Rows from block 4 of a small image classifier, named by matrix and row number. Rows with one number belong to one neuron. Each number is 50 + 12 x the weight over its row's rms, rounded and kept within 0 to 99. All counts start at 0.
After each neuron's rows are labels from the 100 images, of 14848, where the neuron reaches its highest value: "top examples" is what is common among them. Only what is clearly more common there than usual is listed. The data: capsule endoscopy frames (Kvasir-Capsule). In brackets: how many of the 100.
# fc1: MLP up (model.blocks.4.mlp.fc1.weight, 384x128), inputs 0-127
# fc2: MLP down (model.blocks.4.mlp.fc2.weight, 128x384, transposed), outputs 0-127

fc1.97:30 46 46 58 74 43 44 46 47 59 49 40 45 38 42 45 59 44 34 41 49 55 40 29 50 67 58 53 58 54 47 56 45 63 42 27 33 67 52 50 44 33 58 40 78 42 40 29 46 69 77 64 57 62 49 45 43 49 73 48 48 56 46 66 50 32 55 52 46 34 39 50 45 62 58 46 57 48 67 58 38 54 43 52 44 61 51 33 49 77 55 68 29 37 53 38 65 48 51 32 59 76 61 51 38 47 54 38 46 43 45 56 34 38 59 58 67 49 50 50 77 71 17 58 65 73 51 56
fc2.97:30 38 64 51 47 30 45 33 52 45 43 54 55 59 57 65 63 56 37 65 41 48 65 59 56 68 62 59 43 77 40 54 61 42 70 59 62 58 47 30 47 49 23 40 49 36 47 40 72 66 59 50 42 57 71 51 44 34 41 35 71 30 41 67 34 44 30 35 46 44 57 59 69 50 54 46 51 59 51 59 74 24 54 40 45 50 61 36 43 27 60 39 44 81 40 44 46 53 38 60 66 43 52 60 48 48 51 29 64 52 51 47 48 24 58 53 50 48 42 68 46 39 65 46 34 58 53 43
top examples: finding: reduced mucosal view (61)

fc1.134:51 41 27 44 39 53 44 62 77 49 58 66 61 62 57 66 34 40 48 23 41 33 40 42 37 61 61 42 53 51 48 50 46 60 60 50 47 54 49 71 54 45 42 35 47 39 55 47 27 59 53 70 44 53 46 66 57 66 54 63 55 49 53 51 44 40 47 57 53 99 51 46 39 57 54 68 60 57 60 57 44 49 48 48 41 50 45 28 61 76 56 43 34 56 36 21 49 43 58 53 42 46 57 63 69 47 39 38 42 38 55 49 48 46 55 30 37 43 68 30 54 42 48 64 62 28 27 39
fc2.134:64 56 38 24 24 55 66 58 31 62 69 58 61 71 53 90 72 50 47 54 55 63 48 53 51 45 35 82 54 55 36 39 63 32 56 63 53 65 44 59 45 35 37 61 51 43 37 54 57 46 48 54 55 46 50 50 51 62 58 46 57 49 37 27 29 43 57 57 50 43 54 52 42 54 53 37 40 50 54 47 29 48 61 84 33 50 28 74 39 47 44 69 39 49 54 37 63 55 53 41 57 47 51 43 61 56 55 48 50 58 30 65 56 43 33 38 41 41 49 40 55 47 42 34 32 53 66 56
top examples: finding: blood fresh (95)

fc1.183:40 52 55 50 37 38 58 53 39 69 32 49 37 43 61 71 56 58 43 49 61 39 31 35 50 67 51 66 48 73 52 47 68 37 60 37 32 63 47 46 51 61 58 42 60 62 42 58 61 47 32 51 48 43 55 47 70 66 28 45 48 60 30 69 69 47 22 56 54 45 39 53 53 51 37 28 66 75 38 36 71 56 40 49 52 86 43 41 51 50 36 71 47 43 41 67 45 47 57 47 30 30 54 55 40 42 53 54 69 43 45 47 37 26 44 59 36 51 46 50 52 66 52 49 69 38 46 61
fc2.183:45 68 39 59 28 68 58 56 42 48 65 68 60 59 44 14 39 48 51 54 72 34 36 59 44 60 52 58 76 55 41 49 67 62 71 27 28 58 41 42 37 56 73 54 44 48 59 58 52 59 48 53 59 29 32 61 77 47 51 70 42 50 59 71 52 43 43 23 48 49 44 47 57 66 46 34 51 49 44 49 56 45 58 42 62 39 53 35 42 42 49 34 43 68 48 58 49 52 49 48 46 67 40 39 59 50 19 33 34 49 55 50 50 68 52 33 46 61 37 51 41 66 61 55 41 37 44 58
top examples: finding: ileocecal valve (67)

fc1.233:44 46 49 67 42 63 41 57 50 67 52 42 62 50 41 56 54 54 43 72 35 41 41 45 59 57 59 35 55 38 47 31 58 31 60 31 29 65 57 34 39 56 52 45 50 31 48 42 48 57 47 74 54 44 66 43 49 60 64 60 53 49 32 53 44 48 52 59 39 39 49 32 54 60 52 54 68 36 62 28 60 54 43 47 55 41 77 53 60 49 34 39 45 69 70 73 35 50 47 47 34 59 33 45 43 50 58 34 53 23 56 69 47 43 70 82 46 50 70 39 70 54 44 37 37 51 62 78
fc2.233:38 39 34 53 44 52 54 35 44 60 38 65 48 57 48 28 66 38 38 53 71 38 52 46 51 64 60 61 51 58 50 63 47 49 60 53 41 51 32 66 47 17 49 52 41 61 34 54 48 60 58 55 68 48 51 82 40 36 34 50 52 45 31 77 40 61 35 37 41 55 43 75 26 54 57 34 60 83 51 59 41 41 46 43 61 48 49 51 44 49 47 43 46 55 76 64 56 48 54 61 47 28 40 42 43 42 42 59 65 49 38 60 54 61 43 50 45 52 37 67 60 23 52 67 71 48 29 37
top examples: finding: reduced mucosal view (74)

fc1.172:63 38 62 58 56 31 54 55 35 35 46 45 49 64 61 55 49 47 39 49 55 58 68 59 50 36 32 78 38 46 54 59 64 55 59 48 56 38 43 51 80 59 57 61 31 52 52 27 49 68 38 59 52 46 47 39 59 62 25 56 50 40 55 63 36 28 41 61 60 54 41 57 31 44 51 47 48 35 61 36 57 61 33 38 21 64 66 62 64 57 33 59 61 50 25 43 42 42 50 77 36 52 51 35 51 59 52 51 67 68 60 36 43 55 35 57 29 50 77 60 43 48 58 50 34 48 38 57
fc2.172:70 38 50 43 47 78 43 40 43 53 60 51 66 50 47 73 59 69 53 39 45 23 49 55 57 77 39 69 52 57 36 45 39 55 59 44 37 44 66 43 61 66 69 38 51 39 43 58 62 61 57 42 53 40 54 52 40 40 33 50 47 42 50 37 33 47 33 50 31 73 39 58 32 46 49 59 30 55 26 62 49 53 47 58 49 60 62 71 56 37 41 59 63 50 29 50 40 32 43 51 35 54 25 51 68 47 61 48 37 69 47 41 68 57 25 51 48 68 50 45 36 61 64 73 59 63 51 48
top examples: finding: foreign body (50)

fc1.42:41 73 65 45 52 46 55 51 63 42 54 47 56 49 56 59 30 68 50 52 65 41 40 41 57 57 53 31 49 54 58 53 52 49 22 42 60 53 40 56 56 40 54 59 55 28 64 45 48 62 30 53 65 39 40 46 49 34 76 35 38 56 21 54 54 60 33 59 36 48 58 45 33 54 46 65 44 57 44 64 73 51 35 24 50 49 49 34 60 73 65 61 36 38 43 35 58 29 41 56 41 47 57 64 41 46 52 28 38 54 56 63 31 33 39 75 74 36 51 73 49 53 40 41 67 50 60 39
fc2.42:22 62 61 52 55 50 53 50 47 62 55 41 76 52 47 47 72 59 59 58 57 47 60 39 54 46 51 44 39 30 52 32 51 51 60 40 58 44 35 30 33 55 49 38 38 46 30 49 65 54 67 38 46 34 53 24 43 53 52 50 50 52 76 43 65 24 54 60 59 58 36 28 53 45 64 57 81 32 70 62 53 30 22 38 48 52 77 44 41 48 51 41 54 74 46 44 35 51 74 66 54 52 62 36 43 50 47 50 55 64 50 61 53 57 64 50 45 46 56 53 30 69 53 32 45 46 51 54
top examples: finding: foreign body (75)

fc1.236:35 52 63 55 63 48 29 46 58 44 50 59 40 63 57 36 64 46 42 52 63 46 59 52 56 55 46 43 37 57 55 31 46 58 48 44 34 53 60 54 36 40 47 35 38 74 73 53 38 61 81 38 48 62 73 35 64 56 54 54 17 74 47 46 40 31 44 39 60 65 40 80 57 55 68 51 57 43 41 50 45 49 40 58 53 49 39 39 31 51 39 62 48 52 55 61 52 60 19 23 42 46 54 74 47 43 42 54 71 54 51 59 53 39 50 55 38 31 44 63 39 41 58 47 30 33 49 52
fc2.236:68 59 51 41 63 25 44 64 41 48 56 67 61 45 46 43 55 32 47 55 76 61 59 50 60 25 27 63 48 64 72 39 54 60 43 43 58 28 44 38 44 43 54 64 57 53 52 27 67 40 44 59 50 53 66 57 26 41 42 50 48 36 54 38 48 24 49 63 58 63 52 77 27 40 73 52 51 42 57 81 35 40 56 55 55 59 45 55 48 48 50 33 53 57 43 33 52 50 36 54 29 55 57 60 50 49 68 53 35 48 55 51 44 59 44 60 42 64 38 24 35 60 49 38 44 44 70 58
top examples: finding: angiectasia (57)

fc1.268:49 59 59 49 54 36 64 31 50 39 40 33 64 58 55 73 41 52 59 70 38 66 46 38 53 49 63 46 49 54 49 50 43 42 64 49 54 56 20 68 74 48 53 54 58 39 41 37 57 38 61 65 41 38 45 55 42 50 55 45 60 62 67 60 29 45 49 54 63 24 48 34 73 38 53 43 65 50 57 47 56 59 38 47 52 42 37 67 65 48 20 54 44 55 67 36 42 53 29 30 44 41 47 34 50 50 61 52 44 46 50 54 67 46 38 26 27 81 51 66 41 52 37 49 50 44 57 83
fc2.268:36 51 44 53 55 50 48 78 41 60 54 51 32 57 67 44 42 56 57 44 52 37 64 66 58 60 63 57 59 44 65 72 34 50 28 31 37 35 44 34 51 66 43 40 42 60 52 52 62 52 50 50 53 24 43 51 34 39 28 59 68 39 52 26 62 58 21 42 59 46 49 50 69 52 48 44 47 65 48 60 46 58 35 57 57 59 30 38 60 33 50 36 46 50 40 59 49 58 45 40 47 42 73 57 45 67 48 40 40 43 55 39 76 50 61 62 63 52 50 19 35 35 66 49 60 59 78 64
top examples: finding: blood fresh (40)

fc1.234:51 62 64 42 21 57 37 61 56 49 43 38 38 52 50 48 60 59 53 62 47 64 37 36 49 57 81 52 66 39 47 30 48 41 67 33 39 39 59 74 41 55 18 37 55 63 38 46 26 60 36 49 53 42 57 60 30 60 35 57 43 39 48 51 49 53 74 52 65 42 48 35 34 33 68 50 69 46 45 53 39 58 49 58 72 45 53 58 63 44 50 40 53 56 58 65 52 71 51 40 47 50 47 43 53 46 39 39 29 53 50 61 40 62 57 30 45 46 71 34 75 61 26 62 64 50 54 50
fc2.234:52 68 74 64 39 64 70 45 61 31 48 33 27 53 52 36 64 42 50 66 52 53 48 52 36 37 58 47 47 51 60 50 32 66 58 45 71 72 33 53 46 53 45 60 44 67 43 43 46 52 58 59 40 80 48 41 68 50 47 38 67 22 44 54 47 64 55 57 27 46 82 59 38 36 59 37 68 37 41 54 38 49 50 48 60 57 43 48 39 42 38 48 59 65 51 65 48 42 40 23 61 51 31 47 52 54 40 50 40 42 53 57 46 61 38 47 68 43 40 64 62 43 21 32 63 52 50 41
top examples: finding: foreign body (77)

fc1.119:53 51 63 44 53 61 29 54 33 54 55 55 54 68 42 41 49 59 43 58 69 56 30 32 37 54 64 45 43 47 29 35 41 62 65 56 59 54 44 59 74 60 34 26 72 54 58 28 52 41 83 41 58 56 59 46 46 57 40 42 57 47 32 50 61 42 47 53 62 47 50 59 53 60 41 55 66 57 50 51 37 58 70 63 49 41 30 34 43 60 68 64 51 54 40 56 83 41 08 67 45 33 51 42 54 40 56 40 40 61 37 59 43 58 47 43 46 38 55 50 40 50 32 57 49 67 40 40
fc2.119:55 33 49 63 56 67 33 62 72 34 45 67 60 63 44 53 47 50 43 68 48 42 46 69 43 41 56 56 44 61 47 53 64 63 59 52 48 26 46 37 57 57 75 78 49 36 45 37 59 47 41 47 60 53 35 44 35 41 48 74 68 38 69 63 58 60 30 62 53 46 37 30 38 53 60 36 52 68 50 62 53 62 48 33 65 52 27 43 51 36 54 46 40 53 51 54 72 41 60 58 48 49 59 44 46 70 43 67 50 54 47 57 39 38 36 46 50 18 50 34 54 26 26 46 36 45 59 31
top examples: finding: angiectasia (41)

fc1.50:44 49 53 73 32 64 56 42 57 42 58 60 59 51 78 44 38 32 56 41 56 54 47 39 57 34 62 66 59 47 74 44 43 55 67 52 47 42 64 68 58 47 50 35 37 32 38 36 27 49 61 56 27 44 32 67 53 35 42 65 41 54 52 36 49 48 38 51 59 38 13 44 75 52 33 60 47 49 61 51 57 78 39 49 52 27 38 55 62 51 56 64 48 64 56 63 57 59 58 39 43 63 41 67 58 59 62 36 49 53 29 42 67 54 57 39 53 30 39 46 62 38 53 48 40 41 35 67
fc2.50:59 33 43 54 58 47 50 48 43 49 54 51 62 59 72 71 25 54 57 53 35 33 72 49 31 28 57 60 40 45 58 53 48 64 44 61 64 28 39 53 33 56 40 24 44 60 54 41 56 66 53 36 62 42 57 57 45 59 19 58 45 60 33 43 55 61 38 54 46 36 38 55 38 39 48 31 21 61 35 33 65 73 44 44 50 41 29 44 57 61 59 47 46 36 54 40 59 58 49 44 44 63 72 55 51 44 58 50 51 48 50 61 46 63 49 57 43 64 76 64 66 61 28 50 70 33 58 63
top examples: finding: angiectasia (49); finding: blood fresh (36)

fc1.23:46 30 59 71 57 31 57 38 20 47 42 66 58 60 43 62 58 56 27 56 55 17 51 62 84 46 70 59 36 48 66 44 65 51 53 60 71 40 57 32 58 40 67 57 56 63 41 52 49 63 58 64 54 46 58 60 39 55 38 43 45 45 40 46 56 33 62 66 49 54 40 50 39 36 60 51 46 33 59 52 44 51 43 50 29 47 51 55 57 74 43 66 41 31 55 51 50 54 38 46 74 41 34 56 38 50 56 44 44 30 44 31 34 43 67 61 57 66 30 33 58 44 63 44 56 47 63 47
fc2.23:47 31 30 40 59 42 40 27 30 62 53 39 46 40 37 43 55 62 48 41 46 76 41 63 63 53 46 60 62 83 48 43 34 54 67 38 38 46 56 59 56 23 46 50 38 52 52 40 57 54 57 48 50 48 57 38 60 46 41 49 45 48 19 61 39 59 39 42 42 40 52 62 60 55 54 70 58 60 54 33 58 54 58 24 50 50 64 58 49 49 67 31 49 51 73 47 47 62 59 46 44 35 46 73 33 60 45 64 50 50 42 34 56 61 37 61 58 60 25 70 65 43 52 40 77 43 38 69
top examples: finding: ileocecal valve (94)

fc1.43:42 48 43 37 47 56 51 77 56 49 53 50 47 50 26 59 46 53 60 70 51 50 37 57 38 51 41 61 24 45 46 51 34 45 49 44 83 58 42 45 38 59 41 56 39 71 61 64 26 52 50 51 52 45 24 52 60 71 37 21 45 50 52 51 55 39 37 52 57 58 53 42 52 43 49 62 48 49 62 64 28 65 53 41 46 66 56 54 56 51 49 37 64 42 37 26 31 50 59 47 31 57 81 29 57 63 53 41 55 70 42 45 53 50 46 31 59 68 52 25 58 65 39 59 45 51 69 73
fc2.43:61 56 65 43 44 51 40 54 72 33 47 74 74 45 49 61 39 67 36 56 48 63 56 55 54 57 50 53 58 40 52 45 36 63 55 55 58 43 51 58 70 23 29 25 46 59 39 52 42 46 60 42 50 48 73 46 50 42 59 36 64 61 37 45 56 48 58 63 56 47 42 42 68 60 55 58 24 70 35 52 35 54 39 50 36 54 68 62 56 45 70 62 34 36 23 29 59 39 38 43 39 44 55 55 42 62 79 48 48 49 69 43 39 46 23 49 55 47 56 56 49 58 55 26 34 40 63 33
top examples: finding: blood fresh (65)

fc1.285:65 48 67 52 23 52 47 68 58 44 35 32 54 44 61 72 64 59 53 40 64 39 38 64 42 69 58 57 36 50 61 57 48 56 54 47 46 49 48 64 24 54 50 65 34 44 54 44 33 54 48 48 41 24 48 33 76 52 48 47 58 71 39 59 45 59 70 50 43 30 44 42 35 72 65 38 58 58 58 38 46 58 66 59 50 40 59 51 56 68 63 52 44 62 59 47 61 37 36 42 47 70 35 49 21 67 59 45 36 39 61 50 35 53 34 53 40 59 77 50 41 43 40 33 35 31 49 41
fc2.285:55 50 14 59 52 47 44 35 46 61 51 53 84 47 38 64 66 58 64 39 70 70 54 57 38 49 51 55 45 67 47 35 42 67 45 54 46 41 42 50 43 57 41 57 41 30 29 57 63 48 57 33 56 47 50 46 42 63 32 47 56 42 60 58 27 62 31 49 53 46 39 37 58 75 21 49 43 55 74 46 61 35 56 54 51 46 56 63 54 56 45 39 47 38 21 39 66 72 73 41 47 46 51 53 39 71 46 57 47 62 53 47 41 65 31 67 62 47 50 35 43 30 62 55 46 53 47 41
top examples: finding: ileocecal valve (61); finding: angiectasia (34)

fc1.155:49 43 61 72 55 48 49 42 27 69 44 62 52 26 52 59 46 27 18 76 53 49 37 45 67 38 40 44 57 50 63 35 67 33 56 54 32 48 40 54 54 35 38 43 59 31 94 34 40 46 38 60 61 66 36 46 61 55 52 62 70 49 54 35 75 58 41 42 55 49 42 46 60 49 55 62 44 54 31 42 41 64 30 53 47 56 51 45 67 47 44 51 50 57 41 44 47 32 41 53 56 50 60 59 65 67 75 58 37 44 38 42 44 41 55 49 54 42 42 37 49 57 59 33 60 65 50 50
fc2.155:53 53 51 41 42 49 58 81 47 49 56 60 37 58 50 61 63 43 50 54 43 46 53 35 53 48 35 48 64 54 55 42 54 59 27 39 43 62 18 73 63 50 48 42 30 60 70 51 62 43 51 51 64 52 25 41 58 52 75 45 37 62 48 64 47 46 41 34 59 47 54 51 50 54 58 52 59 43 47 50 51 56 32 13 52 47 48 65 45 32 56 45 65 41 73 48 39 70 69 55 37 28 63 47 31 64 52 71 57 62 37 38 55 62 54 46 72 57 30 55 66 42 43 43 41 24 60 43
top examples: finding: angiectasia (29)

fc1.24:57 40 50 37 17 47 39 66 77 43 45 43 54 32 38 49 56 50 55 54 54 34 41 62 40 26 73 52 65 32 71 45 65 59 52 51 45 40 33 45 49 57 32 68 36 58 45 55 70 60 45 62 61 47 56 53 53 60 60 44 60 59 49 49 54 85 44 47 41 34 38 68 55 45 69 39 37 45 48 38 41 61 19 61 53 42 40 40 46 57 49 46 51 50 66 66 43 42 40 23 42 50 56 53 69 43 52 46 38 50 59 62 49 73 54 46 38 40 62 37 64 75 32 58 62 45 49 49
fc2.24:50 74 24 53 35 54 60 76 64 50 58 25 55 71 62 65 35 41 46 39 35 55 61 44 52 43 56 51 60 39 66 48 38 42 66 35 20 53 61 39 41 40 56 48 44 52 47 51 50 47 35 53 38 40 64 46 45 33 50 41 55 20 67 46 32 73 56 58 52 66 45 76 39 53 67 43 34 59 55 72 52 64 50 62 68 51 66 62 43 50 35 59 41 56 53 26 52 54 43 62 55 47 47 41 64 29 59 68 48 48 54 42 41 55 64 50 43 50 34 67 57 55 48 37 61 42 30 43
top examples: finding: foreign body (36)

fc1.26:47 33 45 72 38 67 51 37 44 39 45 21 60 57 58 65 72 58 60 42 45 41 45 36 37 57 41 33 43 68 50 48 48 58 46 69 58 49 57 29 51 46 49 41 58 42 44 68 39 47 51 41 63 45 57 42 32 54 40 26 48 43 46 64 48 38 58 71 60 53 59 59 66 59 53 47 72 49 52 19 71 58 44 52 34 44 65 27 26 60 67 61 33 49 55 71 45 49 49 54 47 54 42 37 57 48 40 71 61 40 44 49 47 34 44 52 68 54 59 60 32 33 59 40 43 26 73 61
fc2.26:21 46 30 69 33 43 59 44 46 45 47 55 41 35 65 39 56 53 61 48 35 26 45 56 50 30 58 49 42 66 42 65 35 62 33 52 51 60 48 41 48 41 41 62 56 45 44 30 86 50 43 67 62 37 60 44 38 67 50 36 53 49 39 50 60 57 59 45 31 55 76 52 38 63 53 42 55 47 57 74 75 55 51 67 46 59 52 62 49 58 50 57 61 42 40 45 37 42 67 48 64 49 36 39 35 50 45 45 55 30 34 59 80 44 56 58 49 64 38 43 59 55 50 79 53 30 35 57
top examples: finding: ileocecal valve (84)

fc1.94:48 62 60 65 26 35 47 41 62 49 44 58 61 49 64 50 57 46 40 44 51 58 47 47 37 64 68 42 58 57 62 25 49 73 32 57 33 65 49 44 58 50 53 46 56 29 36 62 49 45 51 43 42 58 52 50 70 74 33 43 32 54 63 54 40 54 61 63 50 45 53 22 66 54 58 49 71 53 40 41 47 66 58 55 55 55 56 21 38 50 37 59 52 42 37 41 57 53 32 48 32 69 51 54 42 60 33 41 55 47 55 21 45 59 55 83 63 52 52 65 32 75 35 49 28 43 53 56
fc2.94:63 14 41 30 35 63 50 26 57 38 51 50 60 54 61 40 68 43 42 42 18 80 57 52 47 42 63 51 53 42 37 52 55 51 63 46 44 70 45 60 60 49 34 54 50 38 31 46 75 60 42 64 62 30 44 44 45 67 60 39 57 45 42 47 56 65 53 50 57 55 59 56 58 47 40 33 65 60 57 50 48 36 60 46 44 60 50 43 57 49 58 64 53 30 32 63 51 40 38 55 38 58 51 57 58 66 58 26 62 45 44 46 52 48 55 64 56 62 55 42 86 44 23 50 42 51 25 60
top examples: finding: ileocecal valve (29)

fc1.37:47 72 36 51 44 58 45 54 46 46 71 44 76 51 54 52 54 43 36 50 55 55 43 41 58 46 61 48 46 40 38 63 48 76 33 52 52 64 33 63 57 69 46 39 44 32 29 54 49 38 61 51 80 66 45 33 53 49 38 34 47 43 41 76 46 48 40 52 56 33 45 74 30 44 33 69 70 47 57 39 59 53 61 72 42 45 51 53 68 53 38 40 35 54 69 61 48 70 50 31 56 49 41 66 49 45 49 42 27 61 49 48 45 26 43 46 44 53 68 51 44 43 40 57 78 36 32 44
fc2.37:61 54 47 70 50 48 74 64 39 69 58 48 63 39 39 40 44 54 57 54 61 64 31 75 30 46 48 67 67 58 41 42 50 69 30 42 49 60 57 57 68 75 58 56 40 64 42 43 34 40 59 37 30 43 40 52 53 65 44 55 70 24 63 44 33 44 42 45 40 42 62 52 44 47 72 54 53 63 33 26 74 51 72 29 41 35 60 42 53 40 36 42 57 43 55 56 66 50 61 50 56 57 64 53 54 55 45 47 67 42 52 24 43 37 35 42 40 47 52 56 40 49 44 29 61 41 47 34
top examples: finding: ileocecal valve (77)

fc1.275:38 44 54 58 60 69 24 46 46 54 38 46 51 41 43 48 53 53 55 56 36 48 44 41 47 52 47 51 47 51 33 51 53 55 41 45 39 59 47 26 58 78 20 70 51 39 67 49 32 44 42 43 67 55 51 46 36 52 37 44 79 35 45 52 57 59 54 46 63 50 47 31 41 59 91 65 78 56 49 47 35 50 62 48 49 42 49 53 50 58 26 46 51 41 55 37 65 60 50 54 37 41 30 51 71 68 45 51 37 36 60 54 36 51 36 56 71 33 27 37 49 46 59 59 65 36 72 51
fc2.275:34 44 37 43 39 49 57 58 52 84 52 62 21 62 52 34 66 73 54 62 45 56 51 33 50 63 68 64 59 47 55 46 36 43 35 41 42 69 74 36 46 56 53 26 42 52 47 43 50 50 58 42 49 72 49 41 35 53 56 39 41 43 23 53 43 48 52 49 59 21 64 64 20 55 55 53 46 39 53 52 68 48 53 45 44 50 49 59 61 34 48 52 55 38 73 38 37 54 43 50 64 53 28 55 66 57 52 55 52 52 63 29 41 63 44 21 52 71 41 59 70 67 57 48 50 43 60 50
top examples: finding: angiectasia (26)

fc1.260:64 51 47 46 31 33 37 47 46 27 49 34 52 63 37 57 70 69 49 39 66 75 32 34 51 44 74 45 66 46 65 53 67 43 41 70 43 48 54 56 47 67 48 50 41 61 41 65 42 37 77 45 61 47 40 28 65 42 36 38 38 53 46 49 42 68 54 57 52 39 35 54 36 47 86 68 50 54 50 60 48 50 41 63 55 53 39 72 30 43 38 49 53 54 49 67 52 32 50 65 46 50 34 47 61 53 47 36 36 43 50 65 64 49 43 40 56 56 49 57 45 75 55 46 70 34 69 34
fc2.260:40 79 60 26 54 48 32 49 42 35 66 64 47 58 55 83 39 57 38 53 65 54 58 74 55 34 57 73 64 35 46 64 62 50 40 56 25 46 58 64 56 53 30 24 34 40 35 53 68 29 64 40 53 66 41 44 44 50 66 50 28 56 47 36 40 57 40 59 43 58 56 63 45 77 55 50 47 44 46 45 59 54 57 54 57 62 63 44 58 42 70 71 33 51 38 51 43 44 61 52 40 48 53 35 64 41 60 34 43 29 47 46 57 49 58 46 43 51 65 39 48 42 36 33 48 40 41 49
top examples: finding: ileocecal valve (76)

fc1.209:42 47 55 62 37 51 49 42 63 47 63 61 59 16 48 67 48 50 35 63 33 57 28 69 63 62 67 66 40 59 71 42 42 40 65 34 48 49 28 45 40 52 45 60 29 33 50 36 54 40 76 67 70 47 43 37 38 50 48 53 65 48 64 38 55 60 51 33 42 46 47 65 67 46 47 70 64 72 57 56 57 51 67 61 59 58 42 52 50 58 55 44 62 43 23 48 50 58 36 52 53 35 58 52 44 58 33 58 50 51 59 61 66 57 36 32 57 60 56 45 26 28 55 46 39 37 71 38
fc2.209:48 71 48 52 45 54 42 77 48 33 52 52 41 44 38 59 43 72 56 51 40 62 48 44 30 41 51 13 67 70 31 57 62 57 43 70 32 66 53 37 76 68 45 47 28 52 54 67 41 41 41 57 53 47 64 59 44 51 55 57 45 17 52 66 56 49 51 39 65 35 60 50 41 58 42 42 35 45 50 30 51 33 44 65 60 44 36 34 49 45 38 38 50 55 55 60 38 32 36 55 28 47 47 47 54 28 48 55 63 75 44 55 67 51 42 61 56 67 50 56 47 49 62 46 67 62 51 38
top examples: finding: blood fresh (28)

fc1.187:65 42 62 68 54 72 55 65 48 67 62 50 43 61 41 51 49 51 28 61 42 73 35 60 63 57 41 48 27 65 18 60 49 57 48 43 42 62 43 49 60 43 38 52 61 47 66 47 11 32 63 38 53 26 43 42 52 41 48 38 37 53 27 66 73 70 47 80 59 50 48 48 44 36 36 69 57 51 34 41 47 46 59 70 41 55 43 61 46 62 31 33 39 52 61 52 50 60 63 43 62 36 42 51 49 38 44 58 53 51 64 61 57 48 54 51 42 64 43 60 40 50 54 52 48 47 31 34
fc2.187:63 38 57 48 44 58 52 53 51 69 26 44 71 39 53 41 39 48 39 42 49 32 41 60 10 48 62 49 41 68 49 41 47 62 44 51 58 66 43 61 61 66 52 51 49 32 60 54 63 53 29 32 67 47 49 45 42 59 33 53 69 54 40 59 52 55 78 69 38 47 44 58 46 38 73 36 43 64 50 30 64 41 62 52 39 48 45 45 49 57 47 46 42 47 53 51 34 47 58 47 90 39 56 49 27 41 66 56 35 40 70 46 48 61 32 49 36 38 58 73 62 45 64 50 65 44 42 45
top examples: finding: ulcer (82)

fc1.203:52 30 53 45 54 66 56 45 28 60 60 54 60 45 57 68 35 42 42 63 48 53 35 29 53 47 50 58 59 34 32 39 43 53 62 52 51 43 20 33 45 76 56 49 66 52 53 41 34 48 54 71 65 62 33 49 52 51 47 63 76 80 65 49 68 61 71 44 48 54 55 51 38 51 70 48 55 65 35 52 44 53 60 34 31 53 60 39 48 37 27 55 67 37 40 69 41 49 40 40 52 57 43 57 61 48 50 40 42 59 32 67 28 68 35 47 58 48 53 44 55 58 32 49 56 24 48 61
fc2.203:40 53 63 45 35 47 50 62 48 49 44 58 49 48 67 51 59 36 46 49 52 67 34 39 39 42 43 48 54 31 42 49 55 53 51 39 60 53 25 56 56 62 39 61 29 50 78 48 46 30 52 59 53 41 56 47 60 52 39 59 40 32 29 34 49 40 49 32 48 25 29 72 32 66 62 70 51 72 40 50 54 57 60 37 50 57 37 42 55 65 53 54 47 29 62 59 62 60 46 88 70 53 48 65 53 36 49 64 49 71 58 28 71 38 75 52 62 54 40 45 38 54 58 55 48 41 36 40
top examples: finding: angiectasia (25)

fc1.307:60 51 58 63 45 50 45 33 77 45 58 47 43 68 64 70 51 32 70 78 54 49 46 39 62 53 49 41 34 44 56 68 62 48 45 23 49 43 44 32 55 28 35 51 57 58 40 35 45 54 44 49 44 57 40 32 45 42 61 36 56 61 41 72 63 28 77 56 65 51 42 54 27 47 62 67 44 51 43 40 57 62 68 49 35 52 63 39 47 45 38 44 45 25 38 68 61 50 52 56 31 59 29 52 50 55 52 32 52 47 57 41 34 43 49 69 70 48 61 57 49 60 36 70 61 60 32 50
fc2.307:51 54 29 52 64 28 49 41 81 51 41 44 43 54 46 57 56 34 46 39 54 34 32 36 45 59 43 46 46 61 50 61 38 62 62 36 55 62 49 57 48 29 49 51 61 55 42 60 59 43 62 66 37 59 62 25 60 30 64 76 53 62 37 43 45 66 50 36 46 41 53 52 72 84 53 43 57 32 75 55 46 34 66 68 54 50 35 42 38 40 56 58 37 50 44 46 58 57 41 67 37 38 53 65 41 31 68 49 44 54 32 47 42 32 59 64 26 53 53 54 59 45 50 53 53 36 52 77
top examples: finding: reduced mucosal view (96)